{"cond_dim": 256, "qk_norm": false, "expert_mlp_ratio": 0.5, "layers": 12, "steps": 10500}
Rows from block 6, named by matrix and row number. Each number is 128 + 32 x the weight over its row's rms, rounded and kept within 0 to 255. All counts start at 0. Numbers have three digits each.
# ada: adaLN modulation (shift, scale and gate of each sublayer stacked) (model.blocks.6.ada.weight, 1152x256), inputs 128-255
ada.884:102025121156170088171146156178106148177062144158143120129170089150131151137071148152123091101024122142101090100084156146117118152129098155133114116098101115168162089150149132127146160143143130137123015106089098160100116093140170161227168125158179126132126148099168098166155152119115139122192141115116141094181134142126102162087079113126111177130202129137143154119125201099176077073124
ada.885:120098181075082092106079156160100115115036162140116098086138116104072138115099123150124134166101098118104132140111189128123063140096064120113140091135097131123138108136195128172119082099144177162113125120102073149119108092139128125118109144109216112113152140133115071118093176103130066079148212111126126094163108166111111112068077092099121118200189135128074178094151182132173131116143
ada.886:130107130098131102156135166161125150182091139129116132079105139098117104099116107116086068156059115124119113178135183131093139123108139131119129083109115106167176181129112069114120123136111165154140116099092196145114099094172061115064151126116143135123120135072124139126135121068104113142106127123074127087038139179097110130067121160140087159110150164119131166112130112119129077129154
ada.887:156184143110170161063138155165158103112144146103133160120150163110132192139091117182138104113115146169114112108107105135154171104151165102146169152116151126134083151136201127125154141115141117104135120148134120096157134189203145102180173115018165121177113139136170158139130088162124129188147134147090150144119139122069139116125100166145171142127200125112179108133135075104152163131097
ada.888:122091107098161132115159158156126125082146099109138114138119100118127155144043019160184097129124143148136132187139098149145209116158138102086125136136154132152086148161163078176147157173106091129113093108131092062163106059146142085150160143141115145160149093113115087148126100102158133182073150143106147116135125143155114103166090148142097172107129124113148125181100137139147181116082
ada.889:138097101077130191153156107107157122162145138128148096091147100134119134150105124130091147156047093144106143137135126115152117119160140173120159114106126107136131111129133078142108146126140135101151022107082124113136153110103108106135145151116146124155158122156144085137179107114101128155099189098093135134186145155081132149080124101104146149141191103072125112116126107088183152092087
ada.890:157107089146145068062105101172121113114148128092148102093120137150093108175064097133146117124043101119141119136183154130136106173141120148158119093107068120167146147111147106108117152145148145176110090133114124101111150098091152147116134139020149133118149114158137112126116119104144137095141165140143110128136104139143109146053084170091151085155025107121182132137106098120128084136084
ada.891:116107180126118109066106178166165065165087151154182116102091140156150147138147126172111179140117089147102131189111172146118107121099116086143122135131140103114159121123170088119163130169150100109112114101147105152115120116165129115087097100130143127144131080105103090157112157175203084147045139126156137140169112160178081139116156130081125134150205161118113147063159103136183081126117
ada.892:094080133176090105183148180118168146134142141195140116083098107156107108114119142080018106128044112064139138169141177135099105083134139050170087068138163131118167109145073138128121144126185134155151182121146134140097137123107074133046118133128100087125195148130114119130122139130126123108086193107159150093109147129139118152085219145145099148100078169107090125101103116121132113109161
ada.893:168108103074122131133150089105134120105180137108146113086076108116107112091177064093087117140054087136110165089160127153141127079142111136148108110076134138126132170164067072085136150098087095109112139117132131095116139055083111160029116144182106115143120114127157137127183107096098073105054080152160098112077138134123159127056118155125140114162146122120164099162125112120118119120140
ada.894:107136115115136127199085113162106131131171172139156132132117135128099109047065150128131125122085131117125132143140139124136111068190122119154126095123153105144132157143065153109121168139080150131105137098144084112140113000158065102101132152149106140185143116093153122127174050054158130117112146140122133125091120149109129076144093145126106120133161124104022129120123130096155098104079
ada.895:154084161130157118101125097163172154165190100093178151074126135131144132113095105157111135113093092128177169091099102092130167135158142112135127152142153140088102114134096100114146169084144144151131103175137141123139109229149129127168152155123117167146141120176149136127161087138110100122144147126122139119105109112170135125123181164122114110135107106093141095200115054151128179133125
ada.896:134115144126195102110221122165154079121088102110128147043065087187109088138082093130100140130119140105145138158174134143154136082144150138143122188134107123173124095111158133124158135124132162157129197144137162110173038140151147180245123129171136086128113100144125086098086111083130123123159046112057148128134123103171122116095075107108119128096088129177083159109120147112148109115105
ada.897:132145115134111128115161207168133132121127122161151123102135113139112119128072108099150162154153074080090182100168216144182111138116091081129139077113152114133153107159154094112138123133167185129140172117154132129100088142154184103063138081094136086116144101142130095128132175030156180135142189117127092130189177150154137133056097158121121120117188173148172165110083219086140094080174
ada.898:175185118150069121204126085046093132123125136080065158141103140086166107160094105076128098148126129141113112151157091107088132171132118131113135154139105124072114128138098151113139126118080101111121119115140117110122175099072109140151167156171056107112134088105134151098112109108108123084044040133205131097101096123150150108129131119108126121125003089144191082144110092119072124192134
ada.899:137149110122126143083162159140192083132024095106130169094154151095085176125133148127145105143094144160109095154147109114147076190123131189109096133149113136113115114111149112122132105120155170096138100110133114142094121124189157099155120104029170159149110159089111131129127117070088167161172132144081152147123114134173171132115065127166146132064209161114181105064155064077147170156098
ada.900:128147097160148172109124056101124141135164133123131111040135143100086104129043090145092119131061106127083137071144139106123146101125142140120093182108115110131145166143091074129089116098095155126093047124131134084091166053071047144097110187231157141133113089155122070100136060099105124104141092115084133133091136135096121119132148120130105132130148099122161094116099097114108155092117
ada.901:112129137150102085106065196169137119143092109122169087121172136161111121114089149122085143179157134137136107117097138098126124075086118092115113086156092134123170120136121122108150139124168170152151093111090120215067128092180123091122086091181174109126113150127079100141116211079138113130064122078078150131140090166104146181143167126164092128117131150126121150074175098151194133118103
ada.902:161100074107084158118119082150113162134083149086081124122134172133104135050116130114198190124120113149114131138157116117095119088147132125062156086131102150115088148127130143163115121091097152117118091111111100139084154094106159077047153079051144163131140163130108107071149155178137132163130238079127160120125093143093124141173071103097186077094078131081113145120143071104157183123100
ada.903:125123162163127138052103160125112091165212154135158106138133127070020109092160169172126163129131148116141121066132118125165149142113122115112176020161145099103119115128133150136125129142184129070100117121136138131118162115093151082132081112070110158166139128113083141143124186107133113148121195136135119160163152109099156134139158128132082091153215147154125112147149098138156107087113
ada.904:098134159118143108059108125099108090116210154106143159078098145127105068069056129158108107090151119140093140122112095158174149113140160075163117081138197128128099093130095130109099142129104099121119193130190121059191086132169077111117172186053116124147153117156128121136150119114118087118079086142127126165058116104087102098118093194105151153173151104126117070156097113136141138139121
ada.905:068137097067146143120098136145157151113129111151117203061081099109077061115130105091136096131101140174155118039081100129175162037165155066151096124107156104138116158150127152119100148090177130123160071179124144147137090056169086174062157121126152096149132123126153107143120127128111108131046184117116106090093124141124146122136155117118138163101166142112070097134101108152122118087129
ada.906:102105104126148133155094090119118094125190141117106146159145082144104108075108129171137089120055137154120121103155114157145166081155110166170128173093140118173144171131108072123089127152070110082142034081147061102111143103122131098046154129117082134114068083144155137129141058108100142120139087176145132113093141121137120094098116129076135114159149126136078104147130207123093094119116
ada.907:118207149160113127166125071100121165134152128126128122116139125147143137137140129154113077131113087135138128097098107071097144098151112084112128086145094164085126128121104026127096133087106149140095088168099137078121140174082110142096124082111087140134122138130132082106117120119071116091114136133092154097141107118164128166065178112133123096107081130087076126136153079152143139104099
ada.908:131138119120135133076083148154166102121172137115132128098170146085086158142111128131098148146080136184145116174097107137159184093109145143095157164135162119128120138124160138144135121147118125125147059094086124122132145119163126118163126113026171126173085100038138126138142111052118154125099135095121156130156106151032121128103134176176080152158200148094105122121119105128138221118126
ada.909:117063151125130131089148098096135138105182106130141134124121106076115127122080079106100081134095143113152136065105113140122177116099155132148137109130158112141127143134052120145183189120067123082142101118153136124164000178094108141117170106168079138127143073080129135147135048131099159130094091139084099134059153141130122081133167146120074132129142091102182098134128119173105091076105
ada.910:101092168116133060070129197144144127154117101121123094177106105116119087069099105125119086132144121124136129044079161093127129147103155135097112132145110114097147080117153127119129133134158119182099112148143098176130105083128187105086139103167138102131068132116089118111120149122133154164088060083101175109134155124107135133085169152128156120137112152142125138138147066143147071065145
ada.911:112126103101163120166150165172111122129186109138143121114103091144100118119147128124096048118094138136048161151144147120166118100135119139153100138103179092162143125120126125110116115162108092150084049120132112060143115120183065142131132158139150126137123097143162125134148051127128126123095095134146110147071176142126115101077037197119125129133205134109111112095078125038134147109119
ada.912:140126152161136203120129101115127121077255145118137095110115112158130094118146140143147155124114165092144146117119102142143192097172147128129153172117193094138095116140102162112107175131078130103133079110152143114182105159092065134098150172107081131142093105197136113113143065140116116089137110145101136197081125082129126130111191164135112122137120123121091097181127099172125048167128
ada.913:130097141128133093175084147138135089149116089132138132110111154112127093106124105105097137165000139120096139137139159115106093142131111090112118092129136125119163132125111097136118059103177151126118147147142221124084049146104147142140095152137153127141160114113152129120112146014105113142120159127152079151123166149089115148097105131136093122198181149100140147107115156106154113109198
ada.914:127139113107146124165110104115130125118184126121143139112056064158100132089127103104113123125149114122090151140171105173134114081171127113120132112109215109148119146169101128118103107147077151144108167146162113076164117115091004101028137179143099117154134074133163177155148074142152127114064115161155112093093156165102110134093075143127116131145113145136171084158093131088115130120142
ada.915:114090135091073115131126075119108135100195117155146129095051100129130124117175124082136109127095140119125095103143166155093168094120120067155071088085151125121150130113102105104130130160077154145124117138148132104143077062126067179105127158177118116064156085091134112121136095079130126077136067130200124082065139131119109134053124190076076153116064135144107149130089139137056086102161
ada.916:108132055101116138226121096096093175096154167106114159072093134162157108164169099117157097127154101137131103137138101154117144101162099120152097161099159126127133129145085122112111133158071095136118064135148118104138144133101027121103144153209103157076147098104145129146132047179094087105112114124165097057088123127153093102117126170108132144129059114132108092127083115121057093139117
ada.917:115038096095159172057154115119113124118166129125110131126163104131146152131176134171083124132160182165149119126129076151151172115159155104135146166144150114148104102153163106131149176150126080100118093151119086089130063038154152100149159130000120126130109100099152114193205096161128116132127158160130108101130129123089139106152115157090139142116210093144138095150099181132107161117138
ada.918:171179125181128099178117104000098131107081129117067155191130158106165100121120158118136149125193147166147121135113087126133131162119122082122087189154108129061130205108094099092147098122151068125135153165079118091122219135088105149140118112190156158133142163081132145116112126135114130150088078117178163107121121117215130135123111100146176154130092091120122147148122126098095155112120
ada.919:167063138081101145073149119071072124129122107157135126179087102141099070079168156112133124107121145097102091159186144118150100132120136092098054101137124122131160091089062101108092112130153101162114158108136120142102099115092094134036103157121115136147168120147128090127139102115145095138041084134144117157131169116128102116146139106084121115147186114124098114123128127121156061094142
ada.920:068050161108141148105108173144111100162081117159126082172193104132072099100148186153065145145111118087094110101113184128135083117081098092143157135146106138109154111107180155141156095107217132148162104115142122159102079122160214092108069112069154074102151153135089110111102221095164161157148190136108151193192133123092118140102120128119092129155163171117097184083178183128157132096115
ada.921:145197128067114162111110125136132113115171113148184105128138102193098147038057156152137113127124122114123178078131138144161186106139160038136123033134130154136149120100104157144099153142163122134145103105150092158127059208132134134089087156088113115152135124134078102150116126107133127148093094117138160139143148145135116124128177184129142128183151142109134113126148154119148118073176
ada.922:170124154088118115048138116164134177164186118130172094085077178182111091056138127120126083094126146102127118077148146148108121125123133135154158078072140118208143121073117142123133168164113125163116078152149137104100127162135073123107100152153103095107136156094148145148130113135170110133152150144124105133090146153083111125112082181094136126145161160091109134152120154139141105145133
ada.923:107065077070137111120152105083108151142079132107096104140111097161103116079072078093153092159144083136139104099162160088111021029139108086083104083119122118120139124088113049125105088114114147108142112131116076120112106126088122158160116147072137141098183147082126095106137093147088133133103158129148107069084122154189092140121020089116112129144085130143109148056094155113150188115133
ada.924:147159125109101147164092073103137147115196155125117141069129097070099104106082133134131133135056100125126110108107078117136119070095093118179170061112132084125144127151119142143161118109122174111117043142130121110148108119102127105048140166060108155124141091080144118113156150077135066111156134152113092128114137119108147112115128146149140146140208124101071067118113144145083125103081
ada.925:101099153124127125084121129119146185130098117109123109052125152124147095078086128137100153131000098085119103096129141165122103159104098120097160068129094140101116148101154125161161098110174141072091099092107155153141169051176185111112087110118184157153188128095127109121125204123098120076136135133103146132134156162129128118078160074165117139132184153115122172123198105117136137106133
ada.926:084146147122130118201099116140151154138176087164161064087105107112081058071110093098051101127087146115124189136122150133117113107121114013127083136096182128151153148113100073096102135133142177133096195112138155120133104106117120135080098156115099116155160134113156129103107111097125091113125110114121116104102162203126098113105098116118105173140178156090155118113087145125159176126081
ada.927:123139146158163140181150144155151170138160103108144083101121135082149149127162083155145159158103114158147142107192106180123155096124139125120138047129131164183140116132132127131114165110099092137145110106150107133177058095147152118116173144091172073112129102102153119152114140170105147160105131102063129080119099136089180098094087181147136174132145166104140131105113137120122115125120
ada.928:140183129143123119084118076127081125099127136142143094059082109140120127077043117124060162143074105106103154093069138099148086106102117104128111088100111127082112141162127116132114141097113138139155091081162130127148109125077144146054127142043167129149105106139120111144140151121142127136098189118076091114140130155145136120119144096092135105188147107087100128124139168132129118109094
ada.929:146157096123147145134191065080114124137153105110097102137063085136105112090135069112141118118096135132083161055144087155112162098191127086111076086126143104112128162159082066082108121125089121112118116141129174051124129090077027174119143140112114135126071082130159099139159061136081126090100048116105102096070141151096159154115118115139116130085096099085122094137063105122055144116108
ada.930:121062105087112156143154151134138138140048090103083146127118101141145123103122082060111115123065154139076098141135121125104037097089092121121050077138115115102120106122121086119117107089160170104099176098134145120125077069145118161152090092225140094139139124093136138115120138076107122122126044111103130126101108158147149111114035100107097139074146117130163133065114031092133085117117
ada.931:148093085125120137163142063109105151103162115141151148115085120128094101153134114094134068130100126108095106174140127106124079110125108119119120097113110095126130163133074141097123120092130165119096069124084125093098160046055061152079115141156118146143104139143133155113138072133096084095038158134141127111082124122155128150137076074151150116170100087120079092143092091075127095160110
ada.932:084107101108145128158125107105140186097147144173111126049116134132081137063091122132104136102126136112128156143119148155152162091140144114135096093111156120176130135107085104133124123176137166134144173101195083123168090152084089080100146182218113113143147117091126133130143107144172143109080113141158114091121169125078060090090132132121121153121089118100081132158058196091117107095143
ada.933:096137143112138110090111187110157077159087116163105131129190084115082093030113157126079141124114138141167069076104160097096137114126162112082147079163119113130179109134122166172149103147161135139140107102098113178102075146178139083142151080059188111128109111098087083129097191132125164169120192099138164141110153134088094154189128086078137138125153150127149177094176187128127139075166
ada.934:150132114093160110121156095090175131133092099071112165105133139104129147147153059120131101126089131146076119152125088105127103144125129129110138137136137115083096126159162070159137090098113196075077113146108116072109142114107113124151136073188157136157123107112174138098140112079113114104083172121087149121102108178125174111128011077143099100108153088140114082115132097098098145118115
ada.935:137180183120119110125114177199129121141088124186162098129141150137114138114116136170137138173151101091142127173086196129131104173122110196149118093170132129131188090083143094169115130115142130143157134088115128176123122066158180179137112117054160096136133148118095086133098192072140114108092169092128131129249156089185095128075167123137099164167199208134124196105146169120166094107129
ada.936:156052084072136149091120125085110175069088108078101159138094128103121143164108116087104097126123132162103129102153093156124086097122112184143129114090109121120126225101090126118125155148100098126111145143134078126158102011072049159090129133158098151119113102077113115128130053126113206153071169175108141114085123164136130081130110113103104146124113077109160115113106096153056042145103
ada.937:100140166113094092159100178114138096146072139193109169129127138144115113116124146072130132137052137130098155074118199091115062178107146139174114132140129148102187105085086119150136120130191186143155139143134091160096140116129123145110125127117163106114118129122092140101122185046131113152107175125146134136115154113162129122147109069147116090164167172115048176054168182146139083062098
ada.938:114101100136109126151156120045063151137115118103074134118122108136107122087160180031167124091009152118103126125112141091134061130130145131148085144142133119083129105092058140117115122130135104150102106135139133120123062073072081185171095105117096138128161152185116119093130141156134130146109114114131155165087123104114119110133124087139103104084062078106118161116122088084128194137152
ada.939:111089146103148107112144142156084163174094120147138109134147111131093083169091135152107160101137114135100119162149150136133065116076057096145139141120112150136133152106149072132151102163186124127114102107103077126109120090178212197143130111117181132088146153074155110145105134034148143108192132137111139082150126114163116115106065114101127132191217177186170125107148175116135081085099
ada.940:089118102131151156207086071101127127135189135130156092117106084118107119133130094138097123129067133111111121105106118134102139155148126116106115100114143105152149120145105080144124131099044131113094121117165149112139093126087079078080160181130061124128103016130166112114142017119095102084135067132166125125104150163139135096117153120096140098178120102149110068177104159145113106118148
ada.941:157141105118092140127118060105147142121195122124114141145090122149135120117169173086157144103168160089118094123122145133092134172140155117098149153134140123136115127114077179137124127148060163139121173120126139115154117183053083121041148142221042133131173153180121129110140092160133113083130177137138144185112154116120146154141140120127123132116027156150167140149157150159074128153123
ada.942:142138091102151115186117061095099101116158087104120113104124094123146124128105149119057126119096146132089120170112098126134121123167116152122128094107145105127105123141117080103118130137061094103107118145088094077120111103087101116073153135133087098137087107155128155132155083122099101074117000152149115153112130107106127106083053129133100124119114086133143108123119136101085120125120
ada.943:100130105102146126187159148132130119100097088124112154133093125205121085076136113144063060111063114109116131126083117133131131075143140089167126183112169100159150125106095102131098147103178165131136061161092085097145082169106107120190138125000154139105068109161159142141155148125093133160084113131068133111093179136128109096144132116105126148132145072100048078107131148122131108120113
ada.944:107090174120122086030132163106123150154073136134145197127136148096074150142092111143093113124126086134125116121161139119130103144102136156108165145127113141142147104137184127152143111099181156151137055125094137189076096117196164082184118120057157157129107127064147092143126166137092165161139224114088180118122137135130104137100128075133131164109213181111076143132175115129140098108111
ada.945:138082068115146193173163055142108174131099124139156115154129129137122128102106148106120152152168078071119079058158140119122059121194093157108136114119112089123096088098100067134148109091141129138150036105133143082128092104053113127089066122093084121142160137174114113086157118111073086109164144103090123171114133102115137148111031056113113128107117122106000111123125091111139172120070
ada.946:094090128107127165187140104098161163105140132144078152077071093154183096071036132120082111123104096117128126138154131150084135135164151084125105132107147134159133140136111083100086137125048126106141140105137078134149136119148122129087168192154093113109130094096087141138146079139101144117113135142166154058095165129088093122082112124084104134135109140128214133150135161132088035079141
ada.947:155061078084143091138121093141140135144064110129134145098096140121125145183153066130098111146112104121091110203156086116159077089129039178106171152093108089149115153155128135140139073086163124136118169149038111117091086130065128154151111120151150115123099122127141110143127152124137156166116110140114129106169096150153135131124076048137114100171208082110079074146132131123159136137120
ada.948:152093166125118123076131180143160110171084123143134107116158115094095117139064146141099135141162152163132106118112132133157134127104134094124156127166127165112112053105174133142146151113165142120147157126121107176153167161191196119190110050059125137133155106135089109110123149099129133135154139135073185176188127131142156178097106101118077122091190152106121159119149061120186141145114
ada.949:090117121108141066129070181112111114147084123151112136171176106129118104079070182124089115144129151165097104094167134134137098123088137136149099142116101125129135129098176138135126082137165088146148083132112086160117115145191166110137137124080178180157131095092114118118115166151153148162056078140076155181152173115039093133114080119101089142151227107132135141117166178094138105115103
ada.950:102130107084166104202076081112081131066186154124096112079156119141107109145131152201147133106033153125155115060085101143172138117154119168164119132130142106135086162153141177140148148116075070117143112150175165092168134116119126112103125162094113178148133081174096125141127083124103126135129127165155151159084113103127115109142154125116103108154144115141045092154107157173079123154069
ada.951:110141089129122128180130153144157140157136089109141135129098119105122102088138043088100054138054123149126160119122081109166104180139126105109100143095121122105079137130101101111124133116139118145101135116118129071106114068133087099161089092165196142150105134115137111137113073140101076128111054096107103104054118170083146104116083134143130090138205050095174089116091078088167187113100
ada.952:154095136148116137155131145106084146156064114162113139134104114135123078142089063069147125123034103116097158121192168089121055103101068135121082127101093133118153157128058058119093082092180130133111144111102095150068075053101094181090063128088147131130128137096129120119128180159118096125086125106137097078103110150142106138115068113123135119125128118113169117099148097095175162141125
ada.953:099151107153139129144169050136104116140134118088143135061087145124159123151208088112166129114099136084138139118109069133117155131158135053128115164146133107063094075149098158098133134135077116135131183096173174103165136144079118136103112117184063105155143125189169101074146042123121142101129181135096093120111069104112143139105140116150149119061000108157115097140133057152108124107100
ada.954:129030184086136140089087145184114113120154108086117135123148067112117120107205098184114137118100138142138086154128133151154132114123131153153176117112134094128112122149114160182146143137126110090111081138182120119146071121164082117051120102070135109145115128174107142118164134092156088173120154171160121182080113125085118124146067152103067123117215155121118119101142108163179146102100
ada.955:161153137100126146157193121148125171087113124163131187091088110145190112128144072106145092117075125124161088124142164118113119079127111149132098142121127160176175157127064090122088130131103150152126090090043104179164091097119086142041123151101151135104107140071161145134094092161119138124113038118105079067074152188122145125078187138114189160122074184130179142132067102148109122148081
ada.956:105117114111133107204131130127104114128128132154147105098097082163145084119151131077112080111047103115063170145132181137139077118130093105174091138117151119130176125115098104100112114161122139167097023127152130103148120098101063189148117168161128128109141101152123128115139105116150117108101187131147099129075171150117122101076061122119111126140103162124089138090116101088120134139127
ada.957:128096170107123117156158178101146129142110149138083130102122088145125046100043156137077187148210124113130092146075164119118153126168209059127091119120136119091137089093104154122161186161144128147165176133148183129156063089139106105114098089113108091127149128144069092094158145122131120100086147071090153137129117124079132124127157122082126157120084147175091121090136116118132057138121
ada.958:136138085123129144164149080093102141139080132077090134124150131086116165127113089104142102126061169161125110128129077120143091135150068126139091114124111117071096159188116093107150122103145131082106189137078093098092107067099134125112083093184139130150086130102162132130145085093094116153159057118119107118136062159140145107093081093165118130153151056080139045121092083106113136080064
ada.959:105138100080139131131149141123143141130189137122139094084097136135113124106112105167121128107158138140131180121120106132120146112220144125136065123099190142138104187135149122104126143141106103126140172126128109097157137111141131129116159137096138103146107100102120071171110031147182140107085009131102124141129156172178155109107107150142137128133167115105154098132061101111135121118123
ada.960:146141126051114145144167124130111154158077139132148171114135146108133102114117110106129142126142132142103109162145111148101085126098120123123129115114111140107132148168099159130146073105152181130126132163117071124066116164085110071133098163170124136116152143100151112161161108078079136154147255138183124130181145108144121102139134086117145126135156104134175094174135129131143136110118
ada.961:154133136196133159165189094178138101129048137164172144127126148147096142139127112130115133141106119121128127141143101074091079158123106088157137118129082162084097138147114082121127134123156208080160134112111059148109141084143152169093118128127131174132155156112192111137110179065144095127182184158160087085196082100142107126086170054146149156158083136184135118136122118158150173101114
ada.962:153128112176073193126127121031074160167105083102126195108176192122168125141161084124127146137128111126135140151179121090084080232132113128124127150122114114157118163128073034124138084111136094139140191105125100154115138126087166084113120146119081118124147121143134129125118133132104139143163255115130107139192115123162112123126109068163161119117095117110124121134105123141135097117118
ada.963:087105147125137096234118082095172152134133082134133170092105120143111142155163105116155181139151081111074122143112119158125121104148099119150119210151132100128126076148169129173115125118130151109175186140135127134142203170155153164169085114135144107076198077101151142094125122105155132107142176103115171110202138123223128145086106087180128108108047149094171088084120151113104136084127
ada.964:208141117171097136158169125114145167162097118105102102175136149096189148128158139108144164126148139133089070154171115152076111086122125181083084093113151140140109151134131185153159120097084158188133215172153175117101145209117140120048107143089105124168188175121148127089070122135106121092116068118139142140211101116105121159136096114145100112134143047105067135138111150134120157134116
ada.965:090126088161133162140117065098075111131096153161090164128151113108119101130066139135183153105134120130108109099192146097044092131173184145123119124112081106075121085160132143175111072131117100111122197155137178125108136136123103124184179141154123112095153163093151126094090136147102105092128232098104128137132154166140150101162131091091135120130070143116142159107178178141050136082143
ada.966:119117070119142122087146034065149122107081103093119104127171129130127133153139114092062108145122160129073093112164083150114093168123110144109138077105084134128138111123104127140170138131114157119102144118109123138110108112019163108171108091103081133155110120049118171116141180151147136189103196108163126139129076115098154157148052126164105138103064079088124095116124082139111111115125
ada.967:124252139122100096167089135165124174150155151148153079089107109154155074088124181124126126115141133119132177112118152098140141156124154108117125154149125125163134137100076121077097136147124177156149080136151157114159099168177080102117152192165129094145143121151080093158139077093159097116104091120063158083144171123175140103079157142115121158181127171162138113116112131179151127104155
ada.968:153099202080129107101118095138061146114159135140161135082146137104111132218123158178119114111195125088152162153121132126155106140134092172140127123097114131167069110107105109127164122175089104153143123144125050129170060064192121158160103144078102110114137164149117065120105100157110136104124142120143117151111167106108139125101103153100157151156162124184100108115145173164121130158106
ada.969:132130134094127114094179199172181168101114161186106173123106142135122135099054118134136136108176075180155140114104162154176172116150131186172108189103166155205100097106127141104111089148163134174177140118215131116165137088188105124146144146102177133124196179097125142137147109130158100115075143187118128104075152085145145117055113145092123157142115184180168138110125138145094084092130
ada.970:102146138112141146112143135221188161104158116150125142108121121160192122096132164142076151108197135168130135137123124091158137102188148183146143205148192133106148153118132167138125171152155105104134149127144164096149174095173102111151127117055131112128124158130112114106158140135154136155147145141106144112125154086109095150170183164122170139045175095134168137163130098058139124140064
ada.971:132146094164116163222164102116114131156046101092132130153163147095169139191074104088089158172132149131091116117159133088106129080163088147180083106146131133118163100149118094133111102138119140144088231121147101153098174150148140163101100124155154095116121128067150130137149145137160130122144105104145102091135087107080146100095055121076129172119096166114126128144107166126071093104169
ada.972:110152104147107122177160171098168159139153116158097130150101151120155146126148106113123205140101080130111114110166170139183182142149119187107147176160148139185168161119125128116117178079127169106127134134149090139067187162127097172139138123160151148127129099095123152108143147149119110122112107107099120118182151164175135099096155045174100115144052164086126145107105232105126136098150
ada.973:101030090144153167148167092091120117168066112096079185160137140104110152141163119108098076149102136125059097239138116150087085127136088147078102124132112134079153096154133055122121068115109121082076164087074129101086156119116118134154136104152109125130122147091145130086129145092094174127124073120141146101117130124163129136159032081161097115112095098135103076121133096068131113148137
ada.974:101162124119141135168175077137149147157049145093086129105102114141153153108203100123162092130218153172111105128152112132122105111148119171125093133122119101152118130138156180129129112095102139127143228135060145129145112095099182134091117150207150108126111114060184171137119102174109196124128113108130145116141126158127146114110032088113133138096152096150134097136106210122093132155109
ada.975:116220105166082167127143068071128166138105143166037130159155166109168155079117098094153148150150112105080153197176147127126069171145113136132132104107137146098166136135084147109101114130140162154143225104137143121107144164035117139099054133187104121118074165135157142129190128173146114139155253098112148151144090121152119106144112067125153123146089149077118099081105105091110157124134
ada.976:086110107151142137108120031121098116141133140161086138102127111141138162110221121141124171126107133132112147100181180123142088058137096093102081129134118100150102129117097068199096121099126153134163176133129165110098193124086159131092062164177163146117119157142189143097120104114114162080175059136114137111134140149077150124140107115177116101145092071135192179133149193102094173082146
ada.977:160156087119125096202114135145160182130084164083098115116102125155096160187164134154155146089132092129129135087178123128123127101090118173130150085154103101169097138127144114127112128108090128142145151100059164163099143134069140147167123132142172155111133143081125129106189157147140169085128076118101095069108121185122135153096111132125128118209094116073129142136069136127161139117164
ada.978:135166071119140059088115164118082099120084085095090106116101128139152157125154171063146148167044164100145093128101115118112153124111153137139123084088101145138134090102067138149125144156155140102102200087091120186144095108036105130126145103170088107141116153107117103094099130158101147128132193110095114153128122106076114118133069115124129143110136069109195186172167181228108103148111
ada.979:163185126074151127113113194225143104119129128110180092137190117182111140113157201173172084127095143105150163073095171103149133078110130176095106149159154123158105148100184121095149122131113116169158064108065137102170158183143130075121133132144123094086097098167118127163123128044121121144111093144148119197083126115123100151132145177105164131125178143156084144100130070144204126169098
ada.980:121171142140145099056118127161121122131196137152153117055131154139062120150095120098214125111031157078147158133123188103153120134183167165133095096142167171136128132118131096141133143174151090135128129173161123144189124096202086119140145128106132128121105149184127120121124121105131134142120196120101097123110153089114122123133167152110159126089152216098115198109081195123106130162123
ada.981:137126194167121163101155183255186101098180108162255147145144099115140107107186141112142063114158111100154145141149133162095163153106120121139163108140198135168091075087133162151101127117093157160123111144193095144191077122154121140091140117111062125155154110136157128139136149173147119128131215115063095089150125103096125145103123134107090117109162235119123161148104115096182178105128
ada.982:138125067113133154124112165180165170109180149112111116123168128144161131130094113114129137166226132128123100090071125154167164073136160137120132131083135123150120146156121193130140136137156177154132070158112105115122122090151067094206104099093149168147124155145094125178165113162118145166122207121131138161044134150225134118145140184113166110069097149156080147123153052134098143138109
ada.983:117105152081112096057170118151184121110152141099172150119123170117079110038132141149137082105117128137121130120112135160091191112138140018132152108153128131157157117119086154110132178141142068130106102145165088159143101107140147146146164144128133172078158125106125144122149086186163083120153183133088138123097134133098122126092142140126099133106115147074123161150134105131162137111137
ada.984:092188169086098180141209082054127107136086083087141098158109146128150099120159102135127101119190109109078096133193088162139128178114119119143120107134097138079131109088160106132118099149142134135098236121099136177130117137125165103082112080148135126119105063067156184100137161132108156143032093106136142123209069128089109099153076054126107147087131108128145109112159156172115105118163
ada.985:146156114111143151166077200074108097157089109093089163171128113134138122091171125139105210149139155124110050129208106131132144105100122118134119109104125082130107071106130109077106104162064059098167154103111125125093156127176148113120109127151110090124159078079110148113090142130151179097117026137138119165121095127123108120102131068165115097158172114152128106129086168140112185179118
ada.986:122095154118129146101128194202206167130144151109181136145125117150159142129181161127082116130173138129106120166146162185092139133101168128124170121122155111140142136117135130142131128128134176157104158130173145148188102187211123109097162145124109138127167094109117102117101113173143147153111230153142147159078167118136107140111126141131117115123119217094148163140155122130158143096141
ada.987:068181132090094110121136193132168181185187146140155131166109170100130103110210130157158163149225138144095160072140115160129100144157156139152153093106135129138115170118076123132108122123101107110150135117206124130150141132195093131110105132217099124114164129097122117150107100184179136137088197148108139153132149152149156104109096093110087098154157146175136143149122095057094142059137
ada.988:134209113103153170155159128135073122134160109146119151143132077135174156121123095087045211137138152130100127172160124101132108126154134130131157110107138141113118105150078137150115149145162115073104194111088117167095090103093158164042109127159079141110202079108111190148132169140177098142188175128167090120139124135094109100175166132142127162114177089132173112141149120120152106155136
ada.989:119090165130130122046085221147113147153197163199219115125178119106125140108126152109139093107255089125167170093121161147153173197098118161187126106128137143189135110121129192140157169159126116152141099108178145142126105108191154094046133169122118110128222126108104123144104107097188147144157170142141139127111170081106138119145187236114171154144129185181127145137151129178147120144140